config.toml
dataset = "short read English sentences (LibriTTS-R)"
time_shift_ms = 50
spec_augment = false
tokenizer = "word"
encoder_drop_path = 0.05
encoder_slots_per_expert = 2
encoder_shared_expert = false
encoder_subsampling = 4
encoder_layers = 6
encoder_width = 256
decoder_drop_path = 0.15
decoder_connector = "linear"
decoder_tie_embeddings = true
final_lr_fraction = 0.1
Rows from block 4 of the text decoder of a small encoder-decoder audio transcriber, named by matrix and row number. Rows with one number belong to one neuron. Each number is 128 + 24 x the weight over its row's rms, rounded and kept within 0 to 255. All counts start at 0. After the name is the row's rms in percent of the matrix's.
After each neuron's rows are labels from the 100 texts, of 14976, where the neuron reaches its highest value: "fires on" is the input token at the peak. Only what is clearly more common there than usual is listed. The data: short read English sentences (LibriTTS-R).
# fc1: MLP up (decoder.blocks.4.mlp.fc1.weight, 512x256), inputs 0-127
# fc2: MLP down (decoder.blocks.4.mlp.fc2.weight, 256x512, transposed), outputs 0-127

fc1.352 104 [ 81 125 148  97 147 121 150 139  90 134  60 124 166  89 167 130 101 133 137 131 132  59 140 112 139  88 173 159 130  89 140 111  96 137 161 150 104 138 140 133 149 136 109 126 166 125  96 131 112 134 155 145 135 175 148  97 144 131  89 160 142 129 144 123 108 155 116 137 110 139 139 177 139 146 102 118 107 161  67 113 155 103 137 143 120 133 103 126  86 128 152 160 139 144 133 144 113 121 114 119 106 123 112 108 151 148 148 133 121 131 101 159 110  96 114  92 169 112 126 100 123 146 154 157 151 153 125  62]
fc2.352 089 [113 133 128 152 132 147 102 121 105 124 145 111 140 128 146 156  93 119 122 150 110 196 117 147 164 135 110 103 100 158 172 164 176  89 125 160 134 141 109 131 100 147  98 151  92 142 141 145 108 135 140 188 108 148 121 124  99 102 134 141 156 108 148 128 118 141 117 145 105 150 145 161 130 104 119 151 113 188 143 131 136 155 149 115 127 116  84 121 101  90 148 160 111 131 134 122 149 124  78 186 149  71 123 144 173  91 120 119 128 171 109 130 158 125  98  97 125 107  77 128 123 112 147 144 119 153 129 144]
fires on: "my"; "with"; "you"

fc1.122 097 [144 132 117 142 146 116 187 147 161  75  95 132 114 155 116 132 159 135 147 105 135 158  89 146 123 163 154 109 161  90 119 116 143 104 105 164 174 128 106 137 165 135 163 180 151 157 115 113 152  91 137 106 127 119 101 148 126 139  92 116 116 111 113 114  79 107 128 108 110 104 149 112  97  74  75 125 140 110 115 149 174 106  94 108 149 121 111 127 140 112 102 145 136 139 105 133 133 160 183 152 134 124 138 127 154 149 132 143 117 118 157 130  92 153 125 147 141 108 131 132 132 117 121 137 128  92 151 140]
fc2.122 086 [147 169 111 172 121 172 104 164 126 158 120 136 151 137 130 137 104 131 137 132 148 172 147  73 160 114 160 145 134 143 105 107  73 120 146 102 151 154 141 121  90 122 139 107 115 133  96  89 132 122 128 115 149  71 142 126 128 110 167 152 126  99 138 108 119 175  98 131 124 104 149 118 116 133  93 136 148 118 195 119  93 145 152  87 149 157 100 152 128 163 139 104 144 139 109 126 110 145 146 153 152 118 139 137 151  60 109 152  89 176 122 156 160 138 131 137  96 115 136 134 123 122 123 123 125 127 122 101]
fires on: "he"

fc1.7 105 [ 89  81 131 104  99 157 135 133 104 148 101 119 123  90 121  94 144  88 101 126 149 114 148 113 101 173 100 140 132 136 111 190 117  93 106 103 149  87 138 124 147 123 148 133 121 140 133 106 129 114  94 118  84 147  80 131 110 153 162 134 101 129 135 166 137 168 172 100 156 134 141 132 109 142 104 147 108 170 140 163 149 143 126  87 147 121 108 120 132 102 151 118 128 117 170 109 114 131 133 126 173 131 180 119 129 107 169 137 146 133 112 145  76 144 125 109 127 131 139 154 103 186 167 127 117 107 113 123]
fc2.7 093 [ 86 120 134 121 138 120 133 160 175  96 121 136 121 124 118  91 125 157 128 185 117 132 118  92 175 162  90 106 137 114 124 137 107 103  94 134 134  89 105 146 162 143 136 107 147 115 120 129 105 174 147 101 104 115 104 112 114 108 141 114 196 113  97 130 103 134 110 122 161 120 129 118 149  86 154  80 102 173 128 145 145 119 118 113 141 113  96 103 130 118 112 156 156 126 142 152 153 165 130 100 125 147 133  87 176 140 103 122 135 108 149 130 114 120 123 129 147 128 144  98 179 150 119 131 132  86 145 200]
fires on: "is"; "was"; "am"; "have"

fc1.443 092 [120 149 105 155 137 160 101  79 113 114 129 126 122 150 115 148 139 125 103 180 162 146 105 131 130 144 130 113  83 137 147 135 109 160 117 137 111  99 165  92 136 152 125 140  93  90 182  91  78 140 165 158  93 135 126 147  88 129 132 171 137 117 157 119 132 195 115 144 143 109 116 138 129 115 111 117 107 162 108  89 148 133 113 117  73 114 149 131  97 137 122 103 155 134 123 135 103 106 138 107 101 144 151 145 100 115 108 114 123 139 102 111 122 125 142 113 143 133  75 115 102  86 100 175 135 112 109 182]
fc2.443 103 [135  93 109 142 102 107  80 135 149 135 102 124 143 147 113 129 133 106 100 165 145 136 149 159 111  90 134 135 126 124 160 167 133 109 159 158 125 168 109 117 132 150 142  90 145 164  99 138  92 116  93 156 120 155  82 152 119 162  90 160 124 142 131 134 146 105 123 148 153 158 147 147 142 107 109 133 112 171 148 106 105  89 125 122 138 133  79 140  86 144 147 116 153 112 102 170 127 124 136 151 152  74 129 160 154 162  99 142 133 111 110 107 107 114 104 107 112 117 170 106  85 109 103  87 153  73 104 139]
fires on: "my"; "is"; "a"

fc1.373 111 [126 117 128 166 160 158 108 123 121 128 115 116 156 114  94 120 146 103 120 154  75 101 165 162  91 160 134 130 162 174 131 167 123 104  90 118 106  98 104 131 115 117  85 131 102 116 125 158 154 121 107 165 119 106 102 121 138 153 117 121 122 121 103 133  82 130 139 130 155 146 143 136 151 140 138  95 142 139 141 126 160 124 118  84 115 150 103 158 130 137 135  88 149 101 129 112 186 117 192  89 164 108  96  89 131  94  82 136 160 111 109 113 178 151 123 139 116 113 100 128 139 127  73 174 129 128 134 114]
fc2.373 099 [130  99 154 126 103 146 107 116 138 185 123 126 152 188 118 128  98 103 143 158 183 153 118  98 142 131 128 131 126 106 125 100 157 131  98 107 147  91 131 149 133 152  92 177 107  72 128 151 135  75  99 148 154 156  96 170 139 119 112 101 129 127 111 143 108 143 145  90  95 137 151  95 107 134 136 104 123 132 114 129 190 165 147 139 112 161 111 116 155 107 130 141 135  74 130 122 147  98 126 121 164 135  85 124 134 138 120  89 157 117 126 142 150 116 124 148 172 127 106 132  77 143 127 150 145 133 150 119]
fires on: "is"; "was"; "could"; "did"

fc1.315 103 [127 153  99 120  97 158 119 125 108 133 133  88 133  84 162 111 120 149  97 120 127  95 126 183 141 125  90 123 115 131 122 137 163  95 171 142 145 128 133 120 122 133 119  67 168 117 103 126 122 151 136 141 140 140 129 150 146 162  72 112  79 144 127  87 126 107 109 156 133 161 120  92 129 134 100 107 131 127 134 126 124 132 142 126 142 120 131 148 124 101 135 144 152 117 132 155  96 132 125 116 191 118 113 109 135 167 133 147  98 125 103 166  94 115 138 137 111 143 107  87 118 118 164 111 114 138 158 176]
fc2.315 102 [166 119 152 150 122 145 117 101  90 138 145 115 131 127 150 100 146 105 158 109 188 158 144 130 118 157 155 137 152 127 140 186 135 139 153  98  84 145  89 144 112 109 107 126 123 142 105 113 114 141 121 139 123  93 125  86 123 181 127 116 123 135  75 127 153 131 120 159 102 175 121 118  95 137 137 152 159  98 147  97 107 139 135 140 127 142 119 134 153 138 139 110 131 163 103 165 135  52 150  94 115 128 146 111 107  79 195  95 105 127 150 173 123 143 117 123  93 113 164 138 125 130 110 124 112 199 128  65]
fires on: "you"

fc1.36 099 [ 97 110  96 137 117 136 120 160 117 127  67 143  98 125 110 118 118 151 147 102 138 123 171  92 143 149 141 141 128 135  94 128 167 151 136 120 173 168 108 103 113 147 137 158 134 112 125  85 152 100 136 135 126 181 141 145 137 122 158 146 126 111 183 160 115 109 137  84 118 132 147 129 134 142  98  85  81 125 128  99 135 113 132 120 120 138 129 126 124 129 129 135 135 103 117 145 200 143 100 167 145 147 152 155 136 143 121 138 118 108 131 159 120 159 129  97  98 104 132 110 116 149 137 136 121 148 121 149]
fc2.36 095 [145 168 126 140 133  93  94 138 101 111 170 126 137 128 144 105  99  95 126 104 151 182 101  89 121 141 122 150 107 130 165 128 145 133 153  98  90 121 153  93 127 113  84 143 164 113 134 129 131  75 169 106 143 155 133 130 178 128 165  92 133 175 163 141 125 134 136 110 143 151 113 130 116 167 141 143 162 113 127 101 140 106 107 141  88 132 114 125 122 132 115 131 151 121 109  96 124 108  94  88 121 161 138 128 111 141  88 115 136 128 123 116 146 141  92 120 142 152 139 138  99 123  98 110 137 106 159 117]
fires on: "said"; "that"; "is"

fc1.43 099 [120 124 142 105  72 110 114 133  97 121 139 127 147  95 143 161 140 188 140 114  96 149  71 145 119 116  92 143 105 140 145 156 108  79 127 132 127  86 132 102 139 147 111 114 131 140 118 118 105 138 102 109 118 140 114 142 122 109  85 132 135  88 131 124 143 122 121 150 148 105 109 134 168 145 135 123 115 129 120 108 115 159 173 118 103 176 136 155 138 157 111 132 112  85 118  84 145 153 156 145 142 185 151  88 167 139  99 110 143 143 126 107 116 128 115 126 118 135 116 144 140 173 109 125 150 135 140 119]
fc2.43 095 [ 72 123 134 139 101 149 105 140 106 130 136 124 113 115 171 113 130 113 149 132  93 165 132 128 137 145  95 172  92 163 177 153 107 149 149 133 132  76 152 130 151 148  98 127 174 101 121 152 113  99 132 117 121 110 111 160 133 139 161  84 168 112 135 156 122 146 123 133 114 153 131 142 118 135 102 102 125 102  98 160 113 153 191 123 157 105 128 120 142  99 131 101 112 117 160 112 100 138  95 127  99 121 135 107 139  94 148 125 146 137 113  82  86 131 145 135 134 122 132 143 113 139 125 119 123 118 150  96]
fires on: "you"; "to"

fc1.295 098 [125  98 121 122 150 124 136  96  77 127 150 157 107 137 152  90  97  88 165 152 148 146 125 131 140  93 144 128  88 119 113 173 104 124 175 148 131 105 122 136 134 147 131 141  98 144 159 122 146 106  94 111 148 124 120  88 115 108 117 104 106  89 104 104 141 142 127 122 155 118 111 153 176 169 132 160 136 130 146 154 142 121 137 124 136 124 158 109 151 130 109 183 111 125 152 115 148 126 131 157  82 142 107  98 110  70  94 152 132 155 117 122 146 114 149 143 152 150 113 114  68 135 146 143 133 117 112 142]
fc2.295 093 [164 100 137 121 137 147  91  68 161 109 148 139 101 126  99 154 110 125 138 164 170 143 185 120 111 112 129 152 107  97 151 104 163 132 122 175 120 127 132 149 122 207 140  95 142 132 140 153 132 125 144 117 144 128 140 119 129 151 141 123 153 151 144 134 129 103 148 186  78  88 120 155 147 132 144  84 145 107 145 136 141 125 150 156 105 125  73 165  94 143 146 145 157 111 130 142 152 124 107 136 165 116 136 151 142 125 116 116 154 112  90  89 100 132 159 143 105 134 113 135 125  92 132 148 143 123 110 119]
fires on: "the"; "a"; "'"

fc1.0 093 [113 142 131 150 148 181 132 107 142 136 127 111 161 116 136  92 142 152 117 139 124 163 157 171 111 141 145 151  74 127 150 128 171 136 125 114  87 139 114 152 112 120 145 161 129 142 110  97 126 107 138 139 161 136 140 104  68  98 161 120 119 120 142 143 145 123 146 124 110 100 146 151 134  86 155 123 120 107 109 128 100 118 168 142 124 108 111 130 146 152 126 131 137 136 122 147 142 130 137 166 114 128 138 118 135 105 141 155 126 140 117 176 106 128  86 106 141 161 147 148 107 149 147 164 110  99 145 137]
fc2.0 103 [ 74 159 112 115 126 108 112 118 139 159 102 149  96 121 133 114 175 151  73 110 137  79 101 129 108 132  91  94 154 133 132  93 141 153 139 152 110 117 136 110 130 124 122 103 120 129 132 137 163 167 137 134 118 103 198 111 141 136 133 110 148 131 170 122 125 102 140 127 131 152 108 129 106 117 131 135 135 132 151 111 123 104 154 142 121 124 122 117 150  88 119 157 137 111 151 146 121 128 138 124 177 152 115 101 128 127 108 136 174 140 123 131 137  99 173 143 108 134 125  93 151 122 118  75 109 145 116 109]
fires on: "i"; "you"; "we"

fc1.418 109 [150 112 147 125 110 109 139 122 167  79 116 118  93 155 129 149 127 183 122  76 113 178 132 149 117 164 122  99 123 118 171  84 117 101 117  79 139 117 107  73 102 177 135  97 129 133 134 140 115 127 143  99 144 113 127 128 161 105 151 129 146 147  84 170 137  79 103 145 152 110 180 150 113 127 103 118 102 131 142 133 141 109 144 114 106  98 102 152 133 100 156 132 134 109 117 121 139  96 126 137 124 115 119 128 125 105 110 166 149 150 154 147 138 115  96 157 155 126 103 139 120 134 149 157 158  98 116 163]
fc2.418 109 [100 147 129  99 150 130  80 116 180  98 146 149 108 151 101 128 170 126 108 127 134 175 116 129 135 147 142 131 126 131 147 141 113 113  86 142 109 157  87 100 108 146 140 137 143 111 155 106 155 121 169  93 137 105 111 115 132 102 130 123 132 139 119 142  73 148 152 120 137 131 162 160  92  96 130 149 173 110 162 152  83 117 114 113 108 151 152 178 108 133 105 153 191 120  90 140  89 123 125 134 146 142 112 128 158 157 127 121 133 132 135 149 134 141  92 103 151 157 131 142  91 121 139 117 139 139 153 124]
fires on: "he"; "she"

fc1.397 092 [130 162 145 114  98 149 110 132  89  77 111 141 116 102 112 140 100 164  79 146 119 144 151 127 147  82  93  96 157 156 126 129 113 106 152 134 152 157 126 116 109 119 132 125 143 159 118 121 146 111 130 104 146 170 130 131 137  96  97 108 123 156 123 180  97 107 137 112 157 108 149  79 168 155 141 104 156 127 126 122 145 122 112  95 188 176 151 104 121 150 154 133 129 118 147 133 142 147 196  78 169 125 110 122 127  96 169 165 112 160 151 143 126 123 135  92 102 132 133  90  95 169 123 120 127 142 139 112]
fc2.397 118 [ 77 134 125 134 147 154 141 146 132 139 127 128  93  82 140 149  92  93 127 103 127 117 114 177  91 115 146 142 133 115 125 131 136 124 127 151 152 121 120  99 154 163  92 127 118 100 137 123 137 128 148 136 117 110 128 113 103  95 133  69 154 124 116 108 112 124 109 132 149  81 201 126 137  87 143 109 135 123 155 164 141 122 131 175 137 113 166 120 110 187 130 126 122 113 118  54 111 114 161  92 158 112 150 128 106 134 141 114 136 108 143  99 105 131 119 154 147 106 147 119 162 132 130 157  95 108 153 122]
fires on: "i"; "to"

fc1.266 101 [137 135 134 141 110 104 116 166 123 151 110 158 101 103 132 103 153 116 122 142 171 179 116 118  91 114 143 123 119 124  77 129 102 143 188 138 168 153 111  92 128 135 152  99 134  93  93 146 103 121 121  70 114 121 175 122 150 165 122 135 132 125 169  97 126 120 142 118 116 125 137 123 129 147 143 144 146 130 147 130 163 130 127 152 124 108  94 158 139 137 152 164 130 135 101 119 147 103 117 124 103 128 137 151 150 137 150  91  98 167  86 119 134 156 158 152 131  62 116 131  95 107 140 141 147  83 148 123]
fc2.266 097 [161 112 113 147 169 138 173  85 178 151 111 135 166 133  74 114 121 131 109 132 136 116 190 130  84 109 136 147 123 110 167 147 112 109 113 115  93  76 155 125 116 142 123 142 101  98  99 114 104 100 118 127 122 126 176 157 126 164  84 133  89 158 153 141 122  90 150 152 154 136 112 146 114 110 133 140 136 120 114 126 113 161 195 117 110 143 105 135 123 115 110 150 146 107 145 126 156 144  97 138  98 112 154 114 141 135 124 104 108 127 157 136 178 101 151 123 133  67 147 140 136 143 116  83 149 138 122 126]
fires on: "all"

fc1.469 089 [144 127 116 122 104 135 104 126  85 137 143 114 124 141 130 149 134 139 101 149 142  82 148 115  92 112 141 123 128 115 106 130 116 116 125 123  96 151 137 107 108 137 102  80 144 147 152 118 104 114 168 162 110 131 150 152 121 126 156 115 115 111  96 103 124 125 148 144 121 136 114  88 137 107 122 125 106 158 160 145 152 101 152 142 130 116 149 133 185 162 111 141 116  83 156 110 117  88 132 121 132 136 136 138  81 174 135 168 132 124 107 118 133 151 149 140 139 146  81  99 116 158 118 186 119 130  83 112]
fc2.469 109 [102 132 109 107 148 122 148 131 132 116 127  84 120 131 158 139 107 130 143 137 123 161 149 141 117 112 163 152 125 124 105 131 142 151 118 130 130 129 108 141 138 132 131  76 149 131 122  73 149 116 141 183 145 118 119 136 138 114 124 147 114 177 122 162 148 106 119 124  94 111 113 125 159 100 118 124 146 104 120  97  95 120 113 145 185 113 152  64 139 143  91  77 170 153 138 122 129 107 156  84 154 143 142 129 163 141 118 160  80 109 154 134 157 139 137 120 150 117 141 113 114 109 162 137 131 124 107 138]
fires on: "the"; "a"

fc1.388 120 [126 131 150 140 115 144 121  99 131 113 128  90 138 134 117 147 163  64 129 169 178 155 153 106 114 150 110 129 125 141 129 126 151 125 134 169 175 110 152  97 139 105 114 139 155  97 106 127 142 115 149 145 104 133 111 145  86 115  86  72 118 126  91 108 164 131 152  96 101  99  92 136 155 142 115 135 169 127 117 129 114  95 132 126 126 118 135 132  90 143  97  87 103 101 130 151 162  95 127 150 125 153 178  92 132 142 120 132 127  97 122 111 137 185 111 113 108  89 147 158 142 140 137 148 165 140 136 103]
fc2.388 107 [167 127 121 139 118 120  97 142 134 122 154 140 182 131  80 128 167 102 122 177 145 127 155 120 147 148 131  67 147 137 132 115  88 105 136 155 123 141  94 102 150 173  77 105 144  93 135 103 107 124 123 159 116 101 150 106 161 172 128 144 107 116  96 140 123 141 156 124  98  96 140 109 124 151 120 111 143 140 134 145 176 124  97 138 130 168 114 150 112 101 133 124  94  78 144 131 133 125 132 120 107 154 107 122  95 155 139 102 153 145 121 123 159 101 151 127 138 142 119 115 127 107 144 146 105 157  96  84]
fires on: "is"; "are"

fc1.395 099 [131 103 140 122 156 162 124 123 138 182 113 138  88 121 145 124 130 154 148 145 165 119 178 100 186 123 113 157 162  94 109  90 141 163 165 117 149 120  84 112 123 144 143 140 106 146  90 145 167 143 102  79 158 103 138 115 121 136 145 127 125 135 147 118 166 111  90 109 160 134 155 157 129  80 132 169 159 155 127 140  76  94 104 144 127 131 157 109 126  83  90 115 124 109 102  81 127 127  95 158 112  96 157 133  93 134  92 137 123 100 123 148 131 104 142 120 130 150 129 111 102 125 106 132 140 113 103 135]
fc2.395 109 [144 118 112  77 135 116 165 140 141 107 109 130 123 140 120 159 136 163 116 161 147 193 104 145 136 143 157 118 102 144 103 127 126 164 171 141 111 125 139  83 115 120 143 143 116 100 106 140 120 150 100 111 136 135 166 109 161 121 127 116 156 154 142 125 115 169 112 136 116 174 169 122  69 164 122  75 100 109  88 122 144 145 126 166 131  89 127  93 106 127 101 112  86 109 147 131 109  69 145 130 117  69 137 170 147 128 141  79 139 180 154 138 140 104 126 146 118  91 166 136 137 157 121 124 136 142 149  95]
fires on: "my"; "his"; "he"

fc1.159 105 [142 122 114 103  88  76  75 137 122 134 122 111 114 118 139 145 159 165 179 111 140 129  83 104 109 163  84 166 128 129 166 128 140 151 129 105 139  88 158 131 125 103 175 125  85  88 106 139 115 127  82 114 128 124 177  97 166 110 116 130  77 170 109 160 196  85 117  81 147 159 104 146 118  85 121 130 156 121  98 102 114  96 112 101 119 117 163 152 146  95 146 143 118 123 160 155 134 119 144 111 137 102 146 135 162 131 149 159  92 168 114 122 125 100 136 130 129 142 127 136 118 112 134 156  60  95 143 158]
fc2.159 107 [119 131 140 163 176 132 119  92 136  98 145 126 140 146 177 138 131 102 169 137 128 113 126 143 140 109 154  95  77 149 108 106 107 114 114 130 139 124 117 118 111 130 145 118 175  97 174 137 136 145 129 122 161 124 143  87 154  72 137 117 109 134 148 145 115 131 143 134 164 131 146 134 143 121 102 110 146 133  97 150 156 169 189  88 107 146 124 147 110 149 107  89 132 118 129 109 131 132 102 125 178 135 133 103 113 121 114  68 124 104 155 161 125 166 133 123 102 125 124 151 113 151 140 164 126 145 100 167]
fires on: "is"

fc1.474 096 [151 142 131 162 115 112 120 116 144 106 122 162 122 145 106  87 122 170 119 109 132 120 128 101 107 109  90 108 129 119 107 112 135 139 130  93 141 188 133 148 126  93 146  45  84  99 109 120 149 138 101 115 120 157 133  93 155 158 121  90  72 148 150 126 152 111  93 107  72 131 157 140  97 122 122 141 110 147 145 165 120 164 112 145 123 144 154 124 105 139  94 172 128 107 116 115 146  98 152 122 128  97 111 144 135 138 147 165 137 144  83 179 154 134 101 128 164 152 131 102 165 109 129 156 151 120 121 141]
fc2.474 106 [148 135 137 111 120 106 151 101 114 122 119 116 107 119 131 106 171 125  84 116 130 152 150 125 114 152 122 126 129  91 143 117 108  85 122 131 117  95 126  87 142 145 170 123 151  94  93  99 116 134  80 123 122 137 118 142 163 108  75 127 112  77 146 145 117  95 124 161  88 143 112 133  97 120 149 137 106 127 127 128 139 113 171 136 130 169  99 147 162  88 159 103 140 150 121 154 137 121 121 120 102 132 177  98 169 119 123 140 169 122 144 131 112 119 117 136 100 142 137 100 116  97 155 127 151  85 113 146]
fires on: "he"; "i"; "be"

fc1.277 089 [138 135 120 135  56 123 111 136 154 160 120 159 127 133 114 146 143 151  96  98 110 132 139 156 135  93 160 140 115 123 128 193 134 174 165 155  93 173 115 160 141 106 113 128 126 154 118 119 113 172  61 137  84 130 144 108 141 121 167  93 109 169 125 133 128 169  92 150 118 134 104 135 157  90 117 127  83  75 149 140 132 149  91 107 155 141 110 135 136 136 160 128 134 124 117 124 159 123 139 157  95 115 127 141 117 115 112 126  87 150 142 118 120 108 110 129 150 156  81  97 139 136  93 127 134 126 112 114]
fc2.277 089 [145 157 111 167 146 133 113 161 126 142 124 117 130 131  68 164 159 126 137 156  98 143 142 135 107 146  98 112 114 183 110 154 138 112  86 141  89 142  85 139 112 117 151 138  72 133 167 133 100 122 148 188 124 113 164 141 101 146  95 124 101 145 118 125 150 173 152 120  96 151 112 108 155  83 135 121 132  81 146 141 143 151 138 107 142 137  91 128 124 134 127 161  67 145 160 157 112 108 140 100 141 121  98  90 128 120 142 165 117 134 148 146 133  98  97  86 140 150 111 114 138 136 150  92  94 122  86 121]
fires on: "all"

fc1.285 102 [118 120 123 129 105 177  96 123 129 126 116 161 109 144  87 145 129 131  87 157 122 177 107 120 139 186 119 143 113 129 123 104  84 149 121 127 141 107 120  95 155 104 173 135 134 156 119  78 149 148 103  88 104  86 112 114 169 124 166 138 141 106 140 134 142 108 124  95  97 152 119 122 116 132 110 170 182 165 180 123 150 143 127  88  81 116 153 138 166 145 129 158 101 119 130 134 156 131  87 104 104 119 129 122 151 131 139 139 111 136 126 128 115 113 151 117  66 106 144 102 146 170 126 162 123 126 136 148]
fc2.285 104 [114 143 104  95 129 180  76  98 121  85 150 138 134 127 165 122 140 166 150 176 143 180  85 140 108  86 132 176 115 130 142 133 112 166 152  73 156  89 148 122 127 165 129 158 135 120 123  81 123  92 164 158  94 148 115 114  98 132 114 145 177 105 152 124 136 103 109 132 133 105 134 144 134 127 135 196 135 112 158 163 146 102 100 159 115 146 125 125  96  83 154  78 126 137 131 136 121 112 123 123 122 150 134 105  99 123 117 154 114 114 155 146 130 107 140 154 151 116  93 136 160  56 100 141 108 118 152 118]
fires on: "said"

fc1.68 114 [151 159 122 156  88  95 149 155 123 102 117 126 110 111 135 157 146 188 113 145 100  99 141 148 179 130 134 132 111 174 127 124 121 147 123 109 146 115 113 111 135 139  94 114 142 157 174 111  94 122 107 122 112 106 123 130 126 116 109 145 152 128 119  90 164  94 140  88 116 117 159 117 121 116  92 156 127 125 115 125 150  88 117 110 123 118 119 159 132 131 147  96 137 111 130 162 147 172 130 150  60 152 161 142 112 166 132  97 124 152  92 111 143 138  95 148 121 172 127 146 119 107 167 138 135 139 151  92]
fc2.68 100 [155 100 173 123 157 100  88 149 120 117 125 136 121 125 108 126 147 133 118 127  90 118 159 121 148 142 139 111 139 118 114 126 157 117 130 142 113 184 131 132 136 120 121 124 149 152 123 179 135 115  84 114 127 124 165 170 138 154  62 108 152 120 142 123 131 166 180 146 165 112  90  76 120 147 124 146 107 138  98  60 137 102  90 128 126 129 127 123 135 120 117 150 157 160  80 142 152 167 108 132 126 127 129 127 159 140 129 120 151 138  89 167 133 128 122 162 146 107 119 104 131 131 137 104 132 154 154 142]
fires on: "he"; "i"

fc1.508 098 [143 119 104 118 101 139  59 137 106 135 169 118 131 123 112 152 196 148 129 137 142 128 105 158 179 134 123 134 124 139 136 143 151  93 129  83 135 176 100 115 127 153 149 151 118 138 137 137 155 128 149 156 151 130 143  91 143 109 157 131  74 100 155 135 159 123 101 113 108 127 137 102  94 148 118 147 118 142 139 108 108 138 128 139  91 136 123 134 131 150 158 141 129  91 124 110 119  74 144 129 165 146 136 141  84 111  93 125 130 164 166 121 119 134 106  86 140 109 135 143 132 129 118 168  80 164  86 170]
fc2.508 104 [110 123 107 144 144  53 146 134 147 131 146 132 121 165 115 133 126 105 139 113 109  89 112 109 113 146 117 117 126 132 140 118 106  71 149 131 137 122 187 142  64  81 149 216 140 105 123 179 136 150 154 160 136 163  91 137 133 121 103 164 128 104 101 130 117 152 104 119 121 108  91 143 106 137 129 146 127  99 101 155 111 118 169 146 153 110 149 132 117  94 142 129 164 155 102 126 112 158 129 158 144  87 180 143 120 153 148 132 113 120  96 138 121 101 146 113 141 120 138 124 123 147 111 150 133 131 155 128]
fires on: "he"; "be"

fc1.344 099 [119 140 129 175 163 126 159 139 116  96 150 131 142 153 113 119 127 100 134 157 117 194 160 106  89 110 142 118 113  89 152 123 139 137 137  79 119 127 110  82 125 132  65 125 141 148 165 137 122 168 146 157 123 124 105 182 134 136 127 122 120 161 147 137 125 107 104 119 101  97 132 130 112 142 181 132 148 128 111 137 139 101 136 119 128 105 109 152 131 112 159 149 122 112 144 121 118 123 151 124  74 147 170 117 114 130  99 119 134 118 130 111 119  94 136 104  89 113  91 134  74 124 117 126 101 151 164 136]
fc2.344 088 [156 129 144 138 118 114 111 115 111 125 159 123 137 117 157 157 147 133 155 138  86 105  96 151 125 155 135 152 130 166 147 135 141 147 105 129 120 144 137 132 164 120 118 146 133 149 136 100 118 112 146 125 139 105 137 150 164 135 127  89 158  94 107 174 120 158 108 169  99 116 127 133 109 169 122 130 137 164 109 114 147 151 119 154 160 112 121 158 142 156 105 141 135  92 123 104 106 104 129  81 159 104 163 125 123 112 151  94 130 163 165 120 141 149 169  96 144 120 107 151 137 118  95   5 139 122 121  99]
fires on: "said"; "mr"

fc1.350 099 [109  80 153 146 125 119  71 160 108 162 103 171 117 147 110 147 119 155 112 161 175 133 105 174 116 158 125  78 147 141 135 116 127 104 103 126 125  89 106 178 136 141 144 116 132 127 125 164 126 137 119 149 159 153 150 156 121 135 106 125 131 165  82 102  96 113 152 132 152 160 126 120 125 150 155 124 133  95 158 143 157 127  97 112 128 131 178  75 140 141 140 122 136 119 137 109  95  88 129 133  70 133 143 135 100  83 141 223 105  98 122 126 157 128 139 150  78 127 146 137 129 149 122 157 174  71 148 109]
fc2.350 090 [137  76 134 133  73 156 140 125 127 135 107 119 142 138 111 113 130  97 139 123 141 155 139 159 153 157 113 124 159 134 101 123 175 161 123 146 112 144 147 174 145 129 108 156 172 133 112 128 114 118 148 107 112 153 106 153 180 136  96 140  80 117  98 129  83 149 136 150 144  91 156 125 146  98 158 150  95 106 114 130 161 135 113 112 150  78 147  90 126 137 127 123 134 104 119  99 134 157 148 135 108 121 144 119 157 136 121 144  89 127 156 157 185 126  99 138 120  91 130 123 171 150 119 129 114 127  91 130]
fires on: "you"

fc1.378 101 [141 150  92 125 128 151 127  76  77 139 143 160 122 155  84 118  96 109 112 139 155 126  99 117  67  99 104 106 118 138 115 122 118 150 132 108  99 115 171 112 141 139 132 171 134  99 116 117  95 136 141 130 125 154 145 108 119 138 123 160 180 144 143 106 100 159 110 120 127 111 158 126 103  83 154 156 144 125 143 128  80 153 116 148  87 115 142 129 126 119 136 146 112 109 123 135 134  91  84 163 124 134 133 143 134 177  93 150 136 109 138  96  74 112 158 137 137 106 117 125 159 132 168 143 116 184 135 134]
fc2.378 100 [133 166  98 109 136 143 163 146 100 106 109 158 143  99 140 152 139 159 127  92 136 114 148 117 156 118 167 172 125 125 104 135 161 116 149 106 111 131  96 125 103 156 154 123 130 132 125 174  99 119 116 107 145 154 134 127 104 161  98 127 118 104 121 113 114 105 149 128 170 128  99 187 133  85 104 118  88  98 131 118 148 173 101 109 153 158 159 131 124 111 156 133  95  74  92 117 167  83 136 148 122 150 105 114 140 131 167 127 139 133 138 159 123 111 186 126 152 145 130 110 152 134 135  93 144  80 132 127]
fires on: "you"